A small multi-label image tagger, trained from scratch: activation gelu.
Rows from block 2, named by matrix and row number. Rows with one number belong to one neuron. Each number is 50 + 10 x the weight over its row's rms, rounded and kept within 0 to 99. All counts start at 0. After the name is the row's rms in percent of the matrix's.
# fc1: MLP up (model.blocks.2.mlp.fc1.weight, 960x320), inputs 192-255
# fc2: MLP down (model.blocks.2.mlp.fc2.weight, 320x960, transposed), outputs 192-255
fc1.516 100:53 57 52 67 59 40 60 53 35 53 39 46 50 61 70 39 36 25 43 40 46 44 44 53 35 38 48 29 42 64 39 59 44 44 45 48 52 61 53 51 60 32 35 47 35 36 49 50 28 30 49 71 48 37 30 52 46 54 59 52 54 42 61 44
fc2.516 109:56 43 42 50 43 45 30 61 53 34 53 39 55 69 45 59 43 39 50 39 61 67 46 44 48 51 37 56 60 56 44 46 52 48 51 53 52 40 52 45 62 70 55 57 57 37 44 55 56 74 60 48 40 45 53 52 47 41 65 50 53 28 48 61
fc1.517 094:60 55 53 46 40 47 52 53 57 59 67 65 70 53 51 71 61 63 36 44 42 67 50 47 44 40 56 50 48 44 43 40 60 65 64 44 61 34 37 46 41 48 63 62 43 60 55 53 67 52 54 36 41 39 55 51 30 44 49 59 41 46 57 45
fc2.517 087:44 50 50 48 65 39 55 44 53 63 42 67 67 53 55 64 41 29 49 46 58 67 55 34 48 43 32 51 58 50 36 44 53 71 43 59 45 51 42 48 66 50 56 52 41 40 52 64 50 63 50 39 47 54 51 65 44 59 41 56 54 59 18 48
fc1.519 116:48 54 49 31 55 53 48 52 62 43 44 44 33 45 60 53 44 53 52 61 48 61 52 48 73 47 51 44 40 54 48 51 48 38 32 40 66 44 50 49 49 56 47 65 49 53 49 59 60 58 53 48 55 28 48 38 43 40 67 54 51 43 51 52
fc2.519 092:61 39 57 42 40 70 43 67 64 66 62 30 49 47 47 51 41 48 55 43 40 71 37 47 63 44 49 43 31 59 43 42 43 43 59 48 65 32 47 50 56 64 49 51 45 27 48 41 67 62 70 58 62 41 65 73 55 52 67 59 35 42 42 59
fc1.521 115:54 53 48 65 64 44 54 35 34 34 56 52 48 60 62 35 34 54 51 31 46 67 49 39 35 51 12 50 50 34 42 50 47 41 62 67 51 53 41 54 62 60 57 55 60 29 40 59 30 45 46 47 28 41 40 35 56 52 45 55 46 51 59 45
fc2.521 110:54 53 54 61 54 49 49 60 58 58 55 57 53 32 27 59 56 47 52 36 56 60 51 26 54 31 37 54 71 65 47 64 63 54 53 33 44 40 34 52 56 53 37 32 54 34 42 47 34 55 43 49 35 51 54 54 51 52 51 64 64 48 45 47
fc1.522 109:56 52 54 56 78 60 54 31 48 53 49 48 38 48 52 41 40 55 51 35 49 60 45 39 78 53 17 53 42 51 48 80 44 37 40 40 53 37 54 55 43 56 48 70 67 42 13 64 37 41 51 60 35 35 32 46 54 46 47 40 54 48 48 57
fc2.522 083:61 44 45 46 64 55 51 60 54 53 59 38 45 43 41 51 40 44 68 55 59 49 42 39 46 66 59 56 50 51 52 70 60 78 66 56 46 46 43 59 61 55 45 45 58 40 70 60 57 55 26 55 56 37 42 49 49 62 49 41 45 61 34 41
fc1.523 110:57 63 49 45 49 50 44 41 54 68 56 43 72 49 45 79 40 48 49 36 58 56 40 45 62 56 44 60 75 47 66 51 62 47 37 60 40 43 50 55 52 47 60 41 73 60 41 55 48 49 50 55 50 49 44 64 55 64 53 50 48 66 43 46
fc2.523 082:51 55 46 39 64 46 45 40 42 45 48 41 56 50 61 47 39 43 37 56 47 45 69 64 54 38 53 45 45 38 52 62 44 60 37 41 27 54 53 32 59 35 60 60 43 53 59 66 44 48 45 54 62 54 44 54 30 43 39 43 54 50 36 40
fc1.524 096:51 59 48 41 50 48 36 37 51 49 44 51 58 49 56 53 39 45 61 42 55 26 48 57 54 49 43 46 66 44 61 52 52 51 44 53 44 59 65 45 35 56 47 53 60 60 36 54 35 58 51 56 50 49 31 49 45 50 44 59 48 61 58 40
fc2.524 081:60 46 52 41 51 41 43 47 56 58 53 45 39 49 47 61 54 52 40 77 44 54 39 42 78 44 50 44 50 46 53 52 55 44 32 43 44 37 58 30 60 61 53 67 52 35 46 64 56 51 67 56 65 45 57 58 60 44 50 56 62 56 40 42
fc1.525 100:46 53 60 50 55 72 49 52 45 46 46 51 60 55 46 46 51 37 51 36 58 38 35 51 59 47 46 45 62 63 62 59 53 36 29 58 42 49 56 60 56 45 31 56 64 58 45 57 43 52 48 67 53 37 15 50 45 61 44 59 56 55 64 59
fc2.525 087:56 59 50 47 48 56 46 33 55 49 40 37 68 43 43 75 66 57 42 50 43 44 62 48 68 55 62 50 45 56 45 50 38 49 58 40 48 47 62 47 38 48 54 52 56 67 34 56 42 56 55 31 56 61 57 73 54 49 50 80 31 58 37 36
fc1.526 071:52 43 41 55 49 39 30 40 51 45 55 61 60 65 41 58 43 50 46 43 37 55 75 51 53 43 47 60 55 35 58 54 57 65 54 56 49 59 44 40 53 54 58 34 48 44 25 53 56 51 47 38 33 43 44 53 45 38 73 44 59 53 61 31
fc2.526 125:56 55 45 40 51 49 36 37 54 46 57 52 61 58 57 68 41 32 37 58 49 59 59 59 63 53 48 41 61 52 37 54 51 55 46 41 55 44 60 33 61 53 64 64 47 47 51 63 56 60 61 59 43 47 46 53 45 32 66 57 62 41 44 52
fc1.528 101:70 42 54 43 56 42 61 53 59 50 54 47 75 50 52 62 45 49 28 55 54 45 44 72 65 46 46 47 50 57 42 56 48 51 35 43 48 40 41 56 52 28 52 64 31 46 32 51 45 59 86 49 49 44 58 47 48 29 66 55 50 50 57 46
fc2.528 092:53 45 44 57 54 40 54 44 60 28 35 63 50 41 63 43 32 39 41 52 60 68 42 46 45 59 34 39 60 46 49 59 50 48 57 72 49 64 39 42 67 46 54 57 38 49 57 76 52 60 55 54 52 47 41 73 42 49 55 49 55 58 38 69
fc1.529 103:56 55 56 64 65 62 57 54 43 41 41 45 55 59 50 50 58 48 50 28 53 62 53 53 58 37 38 42 62 64 35 49 64 46 43 51 41 37 70 43 58 55 38 63 65 40 32 42 36 51 66 80 38 41 52 49 54 50 49 54 40 30 36 28
fc2.529 115:58 37 44 54 44 54 53 24 46 47 46 58 53 67 49 71 53 40 38 64 54 58 70 55 52 48 49 38 54 56 41 50 49 52 56 51 51 46 48 39 54 67 56 65 61 46 49 55 33 62 60 67 54 53 64 49 58 29 48 52 43 57 58 39
fc1.530 089:42 61 45 45 61 44 30 46 58 54 51 53 58 59 42 54 59 55 29 42 52 49 54 48 44 47 45 54 52 38 65 54 41 41 45 41 54 53 63 41 37 29 57 43 43 35 33 47 44 39 48 45 40 47 57 50 37 42 53 50 45 36 44 31
fc2.530 113:58 52 47 35 51 51 44 43 48 51 61 49 48 47 55 66 42 31 41 65 52 55 57 57 63 50 42 45 52 52 35 52 47 51 37 34 63 41 54 42 63 50 66 68 47 42 43 56 58 61 67 60 45 55 54 60 36 35 68 56 52 43 36 48
fc1.531 105:53 37 63 47 66 58 56 54 37 50 58 35 55 53 44 52 70 45 34 44 54 62 56 85 42 44 51 43 60 62 42 37 76 77 42 52 55 55 53 53 42 56 64 53 48 64 41 42 54 64 51 50 33 50 47 58 48 27 47 53 72 56 62 29
fc2.531 105:58 55 56 38 46 48 43 51 52 68 57 44 42 48 60 60 42 52 53 57 35 53 46 44 65 59 45 48 52 37 46 48 31 44 41 46 64 60 56 44 45 43 51 42 41 51 55 62 64 72 60 32 51 36 55 60 44 43 62 59 58 50 36 59
fc1.532 108:47 41 35 63 40 46 55 52 47 46 53 66 43 54 53 52 25 53 54 42 49 41 49 45 47 55 57 58 57 58 46 47 48 58 63 56 47 46 38 48 71 52 52 62 46 52 55 60 45 46 49 37 44 47 34 14 44 47 51 48 50 41 59 46
fc2.532 080:47 63 51 51 47 54 49 63 49 52 43 32 35 39 52 51 48 47 59 58 59 35 33 51 31 42 68 58 41 57 67 78 43 52 49 66 50 52 55 55 31 34 33 44 35 56 53 44 44 49 57 42 69 54 62 62 35 66 37 42 44 61 45 48
fc1.535 103:49 49 56 53 60 65 41 51 43 31 55 44 71 63 62 51 57 57 33 45 44 54 61 63 45 57 56 42 58 30 51 49 66 43 49 62 42 50 71 37 32 41 64 43 41 60 48 47 54 50 42 63 48 44 43 64 45 44 50 56 62 46 62 41
fc2.535 120:58 54 56 41 48 47 31 38 50 52 60 52 51 50 49 61 39 42 37 62 50 57 57 46 72 57 51 46 57 39 45 59 48 46 44 44 47 40 52 36 53 53 62 65 45 53 52 62 58 66 58 56 41 42 51 47 45 32 59 60 61 30 55 53
fc1.536 079:48 58 62 21 50 51 37 52 64 60 46 55 62 58 53 80 55 60 46 53 39 50 53 55 72 52 54 52 44 49 46 51 52 43 45 35 46 46 51 48 52 54 37 63 56 42 52 47 62 61 66 57 58 39 43 38 59 55 46 53 43 39 61 44
fc2.536 116:57 54 39 42 51 49 36 36 53 41 56 53 59 62 54 66 39 36 38 65 51 55 61 60 65 53 46 43 58 55 36 54 51 48 48 37 55 44 57 35 64 56 65 72 47 46 52 59 55 53 61 60 44 53 50 54 44 31 70 55 56 43 44 49
fc1.537 060:60 46 47 50 68 36 52 46 41 64 64 38 53 63 53 53 40 32 31 33 48 40 71 48 48 36 42 47 63 35 37 47 52 58 48 45 49 51 53 40 45 61 50 53 33 38 43 44 43 53 60 40 45 53 41 45 44 50 54 39 31 39 44 33
fc2.537 130:58 54 45 42 53 47 38 39 51 46 54 53 59 59 55 68 38 30 41 60 52 52 58 57 65 54 45 40 59 51 37 57 52 53 48 42 55 42 62 36 60 52 63 66 49 45 51 64 54 59 59 59 45 49 46 52 40 34 65 57 59 43 40 51
fc1.538 096:61 43 74 60 49 73 22 43 45 59 56 61 42 52 46 49 50 50 60 38 43 60 41 42 53 52 38 47 49 60 62 52 58 62 33 72 54 53 66 57 60 43 53 41 51 61 46 51 71 59 41 68 48 31 29 54 51 59 39 50 49 39 52 50
fc2.538 117:57 49 32 52 47 46 43 33 67 49 47 59 64 60 54 65 44 50 35 55 58 65 75 50 58 58 49 42 59 66 48 62 69 42 57 45 58 35 50 30 49 53 47 59 54 43 52 60 41 42 67 58 50 69 51 61 41 35 60 62 52 62 42 49
fc1.539 122:54 44 41 31 52 53 58 50 50 56 37 55 47 50 48 45 48 37 57 65 62 46 46 56 64 63 56 37 53 59 55 49 42 59 36 48 63 54 70 42 64 45 37 60 36 62 67 43 47 45 58 62 57 65 38 48 51 50 52 59 64 56 53 49
fc2.539 107:30 53 56 49 52 62 41 53 51 36 47 49 52 71 44 58 50 48 34 58 42 59 51 63 54 38 32 37 38 60 44 51 35 47 48 51 45 55 62 52 54 64 78 55 38 48 42 48 53 63 61 63 46 60 52 62 51 53 54 58 44 35 61 58
fc1.540 077:50 61 63 42 50 29 45 62 47 67 49 43 63 43 34 46 52 57 47 55 47 46 51 65 52 46 35 48 42 41 55 52 50 66 34 63 50 68 51 46 44 61 40 44 52 64 50 46 55 49 68 51 50 60 50 55 37 56 63 56 39 40 46 36
fc2.540 113:54 59 42 45 48 43 28 44 51 37 53 53 54 60 64 63 39 42 37 62 54 56 57 53 59 47 47 45 60 50 39 50 47 54 50 52 54 47 59 29 54 55 61 63 43 48 55 69 60 55 68 62 49 48 49 61 34 28 67 56 56 38 46 53
fc1.541 090:49 62 44 33 47 63 25 59 35 33 58 41 36 54 39 52 59 57 62 51 55 48 50 46 78 66 59 50 42 46 46 61 49 45 51 49 64 52 50 55 56 67 51 68 55 38 36 48 61 58 71 58 43 51 22 45 43 36 61 31 58 40 50 51
fc2.541 120:60 53 48 41 52 52 38 37 52 47 57 55 59 56 56 62 38 29 42 55 50 55 54 52 69 53 47 42 60 46 37 56 52 55 49 44 51 40 57 37 60 52 60 68 48 48 49 63 55 63 53 58 43 41 46 48 45 36 64 62 65 39 44 48
fc1.542 094:52 55 49 52 44 57 28 53 39 47 37 52 49 59 43 49 51 52 41 49 57 46 46 41 58 50 33 45 38 40 73 57 45 38 38 61 49 46 61 57 36 59 51 40 44 51 42 44 53 40 60 56 45 51 40 42 47 68 51 61 42 59 49 49
fc2.542 110:57 37 43 38 41 50 55 47 57 48 51 48 55 46 49 63 47 35 43 58 54 57 49 62 68 50 56 37 63 60 45 55 55 41 62 38 54 38 61 40 61 43 66 59 54 42 47 52 50 61 60 67 38 59 44 48 47 34 70 74 54 37 55 54
fc1.543 100:69 27 52 60 44 57 55 38 47 63 53 62 51 53 51 63 63 41 52 52 56 53 41 55 53 45 58 52 50 40 34 45 65 75 51 38 53 47 46 54 74 20 69 52 39 67 64 47 47 48 53 59 57 59 22 47 49 46 54 54 52 48 61 39
fc2.543 088:49 54 60 32 54 57 42 52 56 39 48 40 46 60 53 62 45 31 48 75 56 49 52 59 53 59 70 44 45 48 52 41 48 51 60 41 58 52 49 36 60 67 65 61 47 43 64 38 65 48 49 51 59 47 54 50 53 28 70 55 55 47 44 41
fc1.544 110:62 55 30 42 53 41 38 57 36 50 61 54 43 54 51 69 41 26 40 42 55 55 71 52 50 75 59 54 58 37 44 50 55 61 53 32 57 38 47 50 46 44 63 65 37 55 54 50 53 35 41 55 45 51 49 45 44 38 45 43 62 24 51 57
fc2.544 081:37 48 63 38 59 39 38 63 58 42 47 54 46 53 46 54 44 70 46 53 59 58 66 55 58 34 36 51 51 64 49 71 47 35 48 47 49 58 49 40 55 63 54 56 48 31 22 40 60 68 77 57 49 60 48 52 64 37 52 45 46 52 45 38
fc1.545 106:42 67 44 51 37 55 04 37 54 52 57 46 58 53 56 68 43 52 53 49 37 63 52 47 61 39 51 54 58 50 49 51 56 53 43 59 58 56 60 48 55 56 39 59 47 54 47 59 59 53 41 49 55 43 44 67 56 46 44 25 42 61 52 55
fc2.545 090:60 35 42 48 55 52 70 48 47 54 53 46 38 43 50 38 50 55 68 35 47 34 54 43 62 56 58 58 37 54 44 47 38 48 48 46 61 49 39 68 38 37 22 58 49 50 42 47 48 34 52 33 66 57 53 51 48 71 43 47 34 56 39 48
fc1.546 066:64 51 42 46 60 23 50 57 39 56 46 60 66 67 43 62 47 41 38 50 48 35 56 58 50 35 30 46 70 42 42 60 45 77 53 41 39 56 65 40 37 44 59 56 31 51 38 52 37 48 54 54 42 51 49 55 31 40 65 48 51 45 43 37
fc2.546 124:57 56 43 43 52 48 37 38 51 46 56 51 60 59 56 66 41 33 40 59 49 54 55 57 68 51 46 40 60 52 38 53 50 52 44 42 53 44 63 34 61 52 63 64 48 46 49 63 55 59 59 61 43 46 47 53 42 34 66 58 59 41 41 52
fc1.547 108:59 51 34 44 74 46 55 39 45 64 62 57 65 55 55 56 52 36 42 55 65 43 32 62 63 63 51 41 49 52 42 42 55 73 36 25 61 42 62 39 52 50 45 55 59 69 37 47 45 47 58 58 47 53 43 52 51 45 70 44 70 54 54 45
fc2.547 093:60 56 59 63 33 31 54 51 53 51 46 42 57 59 41 56 33 55 58 64 42 66 44 39 46 36 42 42 50 61 51 49 63 49 66 48 54 46 46 41 59 53 61 43 47 61 46 52 33 48 53 37 44 64 44 60 42 57 30 61 51 64 69 44
fc1.548 115:49 42 42 56 44 42 57 39 43 54 43 41 46 52 53 54 51 61 50 42 54 84 49 47 44 42 34 51 50 55 20 39 61 58 54 69 60 54 47 39 59 59 44 50 60 40 49 65 58 58 67 37 43 58 39 35 54 38 56 49 45 54 55 53
fc2.548 099:34 65 65 58 51 36 33 48 31 51 43 65 42 35 40 35 39 65 64 52 53 57 51 30 49 48 46 62 42 41 56 45 51 46 52 66 41 60 42 56 58 57 46 44 55 45 46 55 53 54 43 52 25 57 30 50 66 62 39 45 50 71 57 55
fc1.549 100:71 38 55 75 52 71 55 45 22 59 54 62 35 55 50 46 61 50 69 47 36 43 46 47 49 48 44 38 49 60 39 49 66 36 63 66 57 39 49 48 52 51 66 46 74 49 43 48 30 74 62 54 48 53 52 44 60 44 65 42 44 50 62 43
fc2.549 097:50 57 43 42 45 51 38 44 59 62 46 59 57 50 63 74 38 45 47 61 50 65 44 44 54 50 42 42 49 49 50 47 55 47 54 50 47 40 60 36 58 50 65 54 44 40 62 63 62 63 55 53 45 40 46 70 45 36 56 52 46 60 40 54
fc1.550 116:53 42 32 51 40 53 54 36 61 48 48 67 49 78 43 47 45 46 53 53 56 57 46 43 33 64 47 41 76 47 61 51 74 39 62 59 52 37 67 49 56 50 62 44 48 47 60 46 24 49 51 62 49 50 53 57 53 59 57 43 46 53 53 52
fc2.550 100:40 45 56 56 78 52 49 37 42 49 47 47 49 81 55 39 54 58 52 39 41 39 61 50 32 31 31 48 42 65 55 47 66 48 56 41 62 49 50 48 48 58 60 37 39 52 39 34 28 56 49 27 61 60 54 45 40 60 48 55 43 53 48 44
fc1.551 108:47 38 55 56 68 56 57 45 55 31 59 52 72 50 51 60 56 45 63 51 46 41 57 72 60 46 53 52 58 61 32 48 63 69 45 51 46 43 54 49 49 38 36 56 56 57 49 46 59 59 37 54 62 53 38 14 56 49 44 51 67 46 57 51
fc2.551 101:66 46 54 59 51 43 41 64 57 37 52 48 66 52 41 61 48 38 61 62 56 44 62 64 49 45 58 43 64 54 55 51 73 62 45 47 50 52 37 38 49 50 77 51 57 45 52 43 50 50 52 53 45 62 51 65 47 42 47 61 47 62 43 33
fc1.552 111:47 43 49 63 51 38 61 62 42 28 45 54 69 71 54 43 58 51 30 50 46 39 61 67 45 41 56 43 69 57 61 51 47 38 60 42 44 36 47 40 31 34 58 41 37 67 54 49 20 36 50 57 47 68 43 39 44 52 50 52 49 62 55 49
fc2.552 092:38 63 61 22 40 50 42 55 66 65 58 23 43 45 37 67 49 49 44 57 44 44 53 35 67 62 56 51 56 44 60 47 44 51 48 40 53 49 47 40 60 61 50 39 54 47 47 45 55 57 56 36 58 32 57 48 77 41 59 60 59 30 41 41
fc1.553 077:48 52 41 64 53 37 38 47 33 45 52 49 59 44 54 36 35 33 57 52 57 48 75 58 59 49 44 41 31 45 38 57 48 58 58 46 55 66 56 50 53 44 46 44 40 27 53 60 59 40 52 44 42 63 56 63 49 54 65 31 51 43 36 31
fc2.553 108:52 56 43 45 49 46 35 39 56 48 52 50 64 57 51 65 39 32 38 64 50 56 60 52 67 52 46 43 58 53 39 55 51 53 49 39 46 43 58 33 62 53 63 65 51 43 53 62 53 53 56 57 41 50 46 52 45 38 64 58 55 49 38 50
fc1.554 107:57 35 57 40 72 58 55 51 53 55 63 50 43 53 49 34 60 47 48 48 50 54 46 66 51 64 49 30 53 53 84 47 75 51 41 53 60 34 47 31 46 57 67 38 56 44 45 45 52 51 46 48 45 59 32 53 51 41 46 52 67 63 57 44
fc2.554 099:49 48 46 50 27 46 51 39 46 62 55 61 62 58 43 59 41 39 51 55 44 63 59 66 60 45 50 50 59 51 51 36 62 50 47 31 41 41 63 26 57 41 66 52 36 50 54 51 43 41 54 61 56 57 31 49 55 54 60 65 63 46 62 50
fc1.555 105:42 29 67 59 42 68 43 52 41 53 56 46 54 50 58 50 50 58 52 64 32 45 53 58 56 49 50 50 55 53 40 52 49 57 65 57 46 53 69 48 56 54 40 45 63 59 49 51 48 73 51 41 49 37 34 29 41 49 41 49 44 40 68 46
fc2.555 092:57 55 53 47 44 56 51 65 52 27 55 38 55 45 38 56 45 54 43 47 62 47 79 57 55 40 68 51 41 57 41 36 55 48 65 47 56 45 38 55 26 82 51 68 53 45 36 61 63 46 61 57 43 64 65 57 51 32 57 63 44 50 31 44
fc1.556 117:57 50 62 46 48 74 51 55 43 55 52 45 54 55 45 40 53 59 37 40 48 75 52 45 68 49 40 49 69 59 51 57 59 47 42 44 51 55 58 44 47 58 49 57 40 57 33 32 40 58 53 59 42 35 23 49 48 47 52 57 54 54 59 58
fc2.556 111:50 59 68 28 31 59 39 46 49 31 55 36 55 46 48 51 46 57 35 60 43 55 72 65 75 45 47 44 36 39 33 43 45 48 44 43 39 44 48 42 49 62 63 72 23 61 53 47 56 50 68 59 62 62 53 62 51 40 55 62 49 33 55 52
fc1.557 106:59 66 61 50 46 39 41 47 42 51 48 46 60 52 46 51 56 35 50 54 53 38 68 74 85 46 63 50 54 55 22 62 69 66 33 27 47 52 46 45 58 43 63 83 44 54 44 42 39 48 42 46 46 70 46 59 47 48 46 52 56 50 46 24
fc2.557 098:44 62 40 40 22 30 53 50 55 49 37 52 41 50 42 50 37 48 42 56 60 53 67 54 43 56 44 45 50 67 63 34 53 34 54 52 56 66 52 38 48 63 36 38 52 44 56 56 47 51 58 58 46 65 43 42 64 31 50 58 56 55 46 39
fc1.558 111:60 36 56 43 43 36 49 52 45 63 47 59 59 52 73 43 50 39 63 58 35 38 58 82 46 42 57 44 65 47 55 47 40 58 48 37 45 55 68 33 39 42 38 44 32 40 56 44 42 53 51 56 51 56 40 54 44 60 37 62 44 45 61 28
fc2.558 106:61 50 47 46 45 42 56 55 83 62 52 56 53 42 31 55 45 48 49 49 66 62 46 43 55 58 36 49 59 60 64 43 66 41 46 48 41 35 51 48 55 59 48 45 54 35 52 52 41 55 59 68 48 56 48 53 61 52 46 74 55 57 62 52
fc1.559 101:68 48 60 34 52 65 55 59 43 59 75 60 45 42 42 41 51 50 56 33 46 40 46 57 52 44 37 47 61 29 37 36 77 55 50 72 52 61 46 49 48 57 70 48 43 56 49 44 66 59 62 67 41 46 42 59 41 60 40 60 57 45 52 46
fc2.559 111:47 66 49 59 47 44 44 40 49 32 42 51 51 55 51 49 45 36 44 56 57 49 52 46 73 58 60 50 51 40 35 56 55 51 37 47 37 54 49 37 61 54 59 58 26 49 55 58 46 58 54 62 55 51 53 58 55 39 62 70 50 39 45 48
fc1.560 104:35 40 59 50 48 53 42 36 74 44 45 46 80 57 58 60 53 53 53 41 50 44 51 58 45 50 50 49 47 49 46 64 55 50 45 62 36 34 50 49 48 53 25 64 58 60 51 53 53 62 44 43 68 49 58 39 57 67 36 50 61 59 58 63
fc2.560 096:67 72 49 47 43 56 56 45 53 53 66 68 51 60 42 53 64 43 39 55 48 49 55 48 46 35 34 41 63 62 44 47 51 54 52 47 66 44 47 50 41 55 73 52 36 42 37 49 52 58 61 54 40 58 64 48 45 29 57 55 46 43 46 40
fc1.561 104:50 52 45 56 43 51 31 56 52 62 45 42 50 48 48 53 37 58 46 56 51 47 50 43 72 38 45 53 43 60 48 41 42 35 56 40 49 52 66 51 45 54 39 45 44 41 39 44 54 42 71 47 49 40 32 50 44 49 74 52 43 45 55 60
fc2.561 090:67 57 48 49 60 41 55 55 45 44 57 48 34 45 49 50 49 48 54 63 51 48 42 41 56 46 61 63 53 44 42 64 38 37 44 49 57 50 44 63 43 60 26 64 51 39 43 58 66 52 50 50 44 34 62 36 54 54 48 50 51 50 55 47
fc1.562 102:48 60 48 49 43 41 52 39 44 41 41 58 56 44 54 41 54 36 57 64 56 58 68 55 47 56 60 50 60 46 31 50 53 56 33 38 48 52 59 50 54 51 35 64 46 64 59 57 23 50 45 74 47 50 42 35 56 39 64 57 57 33 73 46
fc2.562 079:36 74 52 48 48 44 33 52 48 57 48 42 64 49 58 48 40 35 46 35 36 54 46 48 67 49 46 48 37 62 49 76 59 31 42 44 39 50 72 31 52 49 67 44 55 51 67 57 61 47 42 52 52 43 28 59 53 51 50 51 47 51 46 67
fc1.563 116:41 43 44 48 69 58 32 29 53 39 39 44 56 48 46 50 57 45 54 43 61 64 52 54 46 51 50 57 55 49 49 56 48 62 40 53 42 64 61 57 53 48 29 54 42 52 55 54 46 39 39 67 59 55 41 43 46 51 60 51 48 59 40 40
fc2.563 096:44 59 53 45 44 53 48 65 63 33 50 51 63 43 55 53 55 49 49 61 50 33 60 72 32 49 60 47 48 53 46 57 57 57 60 40 52 59 48 44 50 38 43 50 41 56 59 51 45 44 47 51 37 64 39 57 45 33 37 71 47 52 49 57
fc1.564 100:43 43 47 62 44 52 21 49 57 48 48 52 50 52 47 71 39 62 40 63 42 67 46 41 60 42 49 54 38 60 56 52 49 42 52 56 43 54 41 53 46 63 61 56 40 44 49 51 42 47 65 38 48 59 36 64 45 43 53 58 44 71 51 52
fc2.564 076:58 54 48 55 42 49 47 47 51 65 64 46 49 27 45 38 61 54 49 32 31 51 44 57 46 55 53 58 58 37 55 33 46 40 44 58 52 45 25 53 53 53 34 46 60 59 45 44 46 54 34 48 50 55 34 53 54 72 56 52 41 51 44 51
fc1.565 108:48 66 60 36 40 44 37 43 50 57 42 51 67 49 38 55 54 53 44 56 58 54 44 50 64 49 58 60 46 43 53 43 50 57 32 44 39 52 61 47 39 52 43 57 50 78 47 45 48 39 49 50 54 69 35 38 50 57 44 66 42 58 42 32
fc2.565 096:60 32 50 66 50 44 57 55 39 49 53 47 37 44 59 45 46 68 52 44 48 37 32 01 60 69 57 57 45 44 55 44 39 36 62 61 59 53 31 70 54 31 41 38 52 44 35 57 57 47 53 33 45 37 42 61 59 60 38 47 55 69 60 66
fc1.566 086:39 47 60 60 44 46 49 40 48 55 50 36 54 42 56 56 36 51 38 39 47 37 71 44 73 44 49 58 29 49 36 55 39 72 40 33 37 40 54 49 42 41 44 59 38 53 50 74 33 38 58 30 56 58 29 40 35 57 51 40 54 61 42 45
fc2.566 128:57 58 47 43 50 47 33 41 53 43 54 53 60 60 58 66 41 35 37 55 49 57 60 55 67 47 47 38 61 52 38 54 51 51 47 45 51 44 60 30 58 56 61 63 46 44 49 65 58 62 60 61 42 47 49 53 42 30 67 57 59 39 42 50
fc1.567 100:50 50 43 63 44 57 24 55 40 46 48 50 51 66 42 56 68 57 34 52 34 59 47 44 42 46 48 40 45 64 56 36 53 38 63 57 52 26 58 44 51 57 44 44 41 69 48 40 45 52 55 52 57 55 43 46 56 58 43 39 41 54 72 43
fc2.567 116:61 54 39 41 38 49 44 53 56 38 48 46 55 57 44 58 36 40 45 61 54 49 59 55 61 51 53 44 56 61 41 52 59 45 54 46 50 46 56 34 54 53 63 65 51 38 54 53 58 47 62 67 42 59 56 56 49 31 65 65 53 32 40 58
fc1.568 106:40 49 54 53 44 41 55 49 48 58 48 36 51 42 44 56 42 33 56 44 50 37 50 43 73 45 54 51 44 65 37 45 47 70 31 50 51 64 44 46 65 57 43 53 41 51 36 45 41 43 67 42 54 53 20 56 50 46 60 55 53 70 49 55
fc2.568 113:58 55 45 50 55 45 37 37 42 29 70 50 64 47 54 52 49 45 31 53 46 58 70 58 62 56 43 60 54 40 23 37 45 52 45 30 57 46 52 37 60 63 61 69 44 56 40 59 55 45 62 47 28 44 46 55 42 33 55 44 62 47 47 40
fc1.569 105:45 44 46 56 44 60 40 42 57 42 57 48 57 46 38 56 63 48 38 42 60 54 49 40 49 63 50 61 59 37 67 80 33 45 56 57 49 50 40 65 54 62 53 40 60 59 40 53 62 54 50 51 49 44 58 42 67 55 43 23 45 52 54 53
fc2.569 097:44 54 55 70 48 39 43 49 58 43 37 49 39 44 56 49 52 56 49 36 58 69 41 47 51 48 46 43 64 37 48 17 61 55 46 66 49 51 60 21 45 65 38 39 56 51 60 48 45 53 49 39 53 43 45 60 34 36 50 42 66 51 46 53
fc1.570 105:49 52 31 47 72 50 31 46 46 34 50 46 52 49 48 60 62 51 59 67 48 46 52 60 65 71 56 56 52 58 46 55 54 60 47 50 50 50 65 50 32 54 62 56 57 56 61 39 63 52 49 59 52 68 56 65 56 44 47 20 59 63 47 43
fc2.570 083:48 53 72 43 70 44 48 45 58 72 40 29 45 42 56 56 49 47 56 39 57 55 51 36 59 39 41 40 46 45 58 52 42 61 42 54 32 61 59 59 68 39 42 39 43 52 46 51 41 58 49 25 53 32 44 38 41 70 38 43 53 49 41 47
fc1.571 111:48 62 56 45 51 38 51 30 69 52 46 50 66 51 66 42 39 40 42 55 63 40 46 50 55 56 44 41 58 47 56 68 47 76 38 46 43 71 74 54 54 17 66 63 25 57 30 59 49 51 64 44 43 29 60 47 29 43 58 55 50 61 50 48
fc2.571 089:46 69 55 52 49 37 49 64 40 48 50 58 61 39 59 52 46 26 56 37 50 53 62 62 52 64 49 35 55 57 42 44 67 57 32 41 41 45 65 37 44 34 59 41 47 49 64 45 64 37 39 55 45 59 41 48 44 51 45 56 49 52 36 46
fc1.572 099:66 41 64 49 46 45 48 59 54 48 60 45 68 47 45 57 63 54 37 65 55 41 54 56 46 54 50 48 57 57 56 64 75 47 59 41 41 38 48 42 48 58 46 44 59 36 44 44 52 54 58 37 47 66 44 39 50 53 38 58 43 62 63 46
fc2.572 088:55 37 65 33 55 45 54 41 44 49 46 35 40 53 54 55 53 47 52 51 40 58 40 44 49 53 38 52 50 44 52 08 39 45 44 63 49 56 59 56 47 55 52 68 59 58 43 39 48 55 33 34 48 61 67 52 43 49 64 60 46 47 51 51
fc1.573 100:59 52 58 35 43 64 59 54 59 53 61 49 45 46 46 45 63 45 50 58 41 54 62 52 45 50 51 40 59 45 45 50 63 39 58 34 56 20 52 52 51 46 50 46 59 33 52 48 40 57 59 57 51 47 48 30 57 53 55 47 45 44 67 42
fc2.573 111:53 63 35 36 40 32 58 45 56 49 44 54 57 63 49 61 50 42 37 53 55 59 71 57 38 47 48 43 61 53 46 37 67 44 55 48 47 49 58 29 48 71 56 52 50 34 49 54 49 60 69 57 52 55 62 51 61 26 42 57 52 51 49 48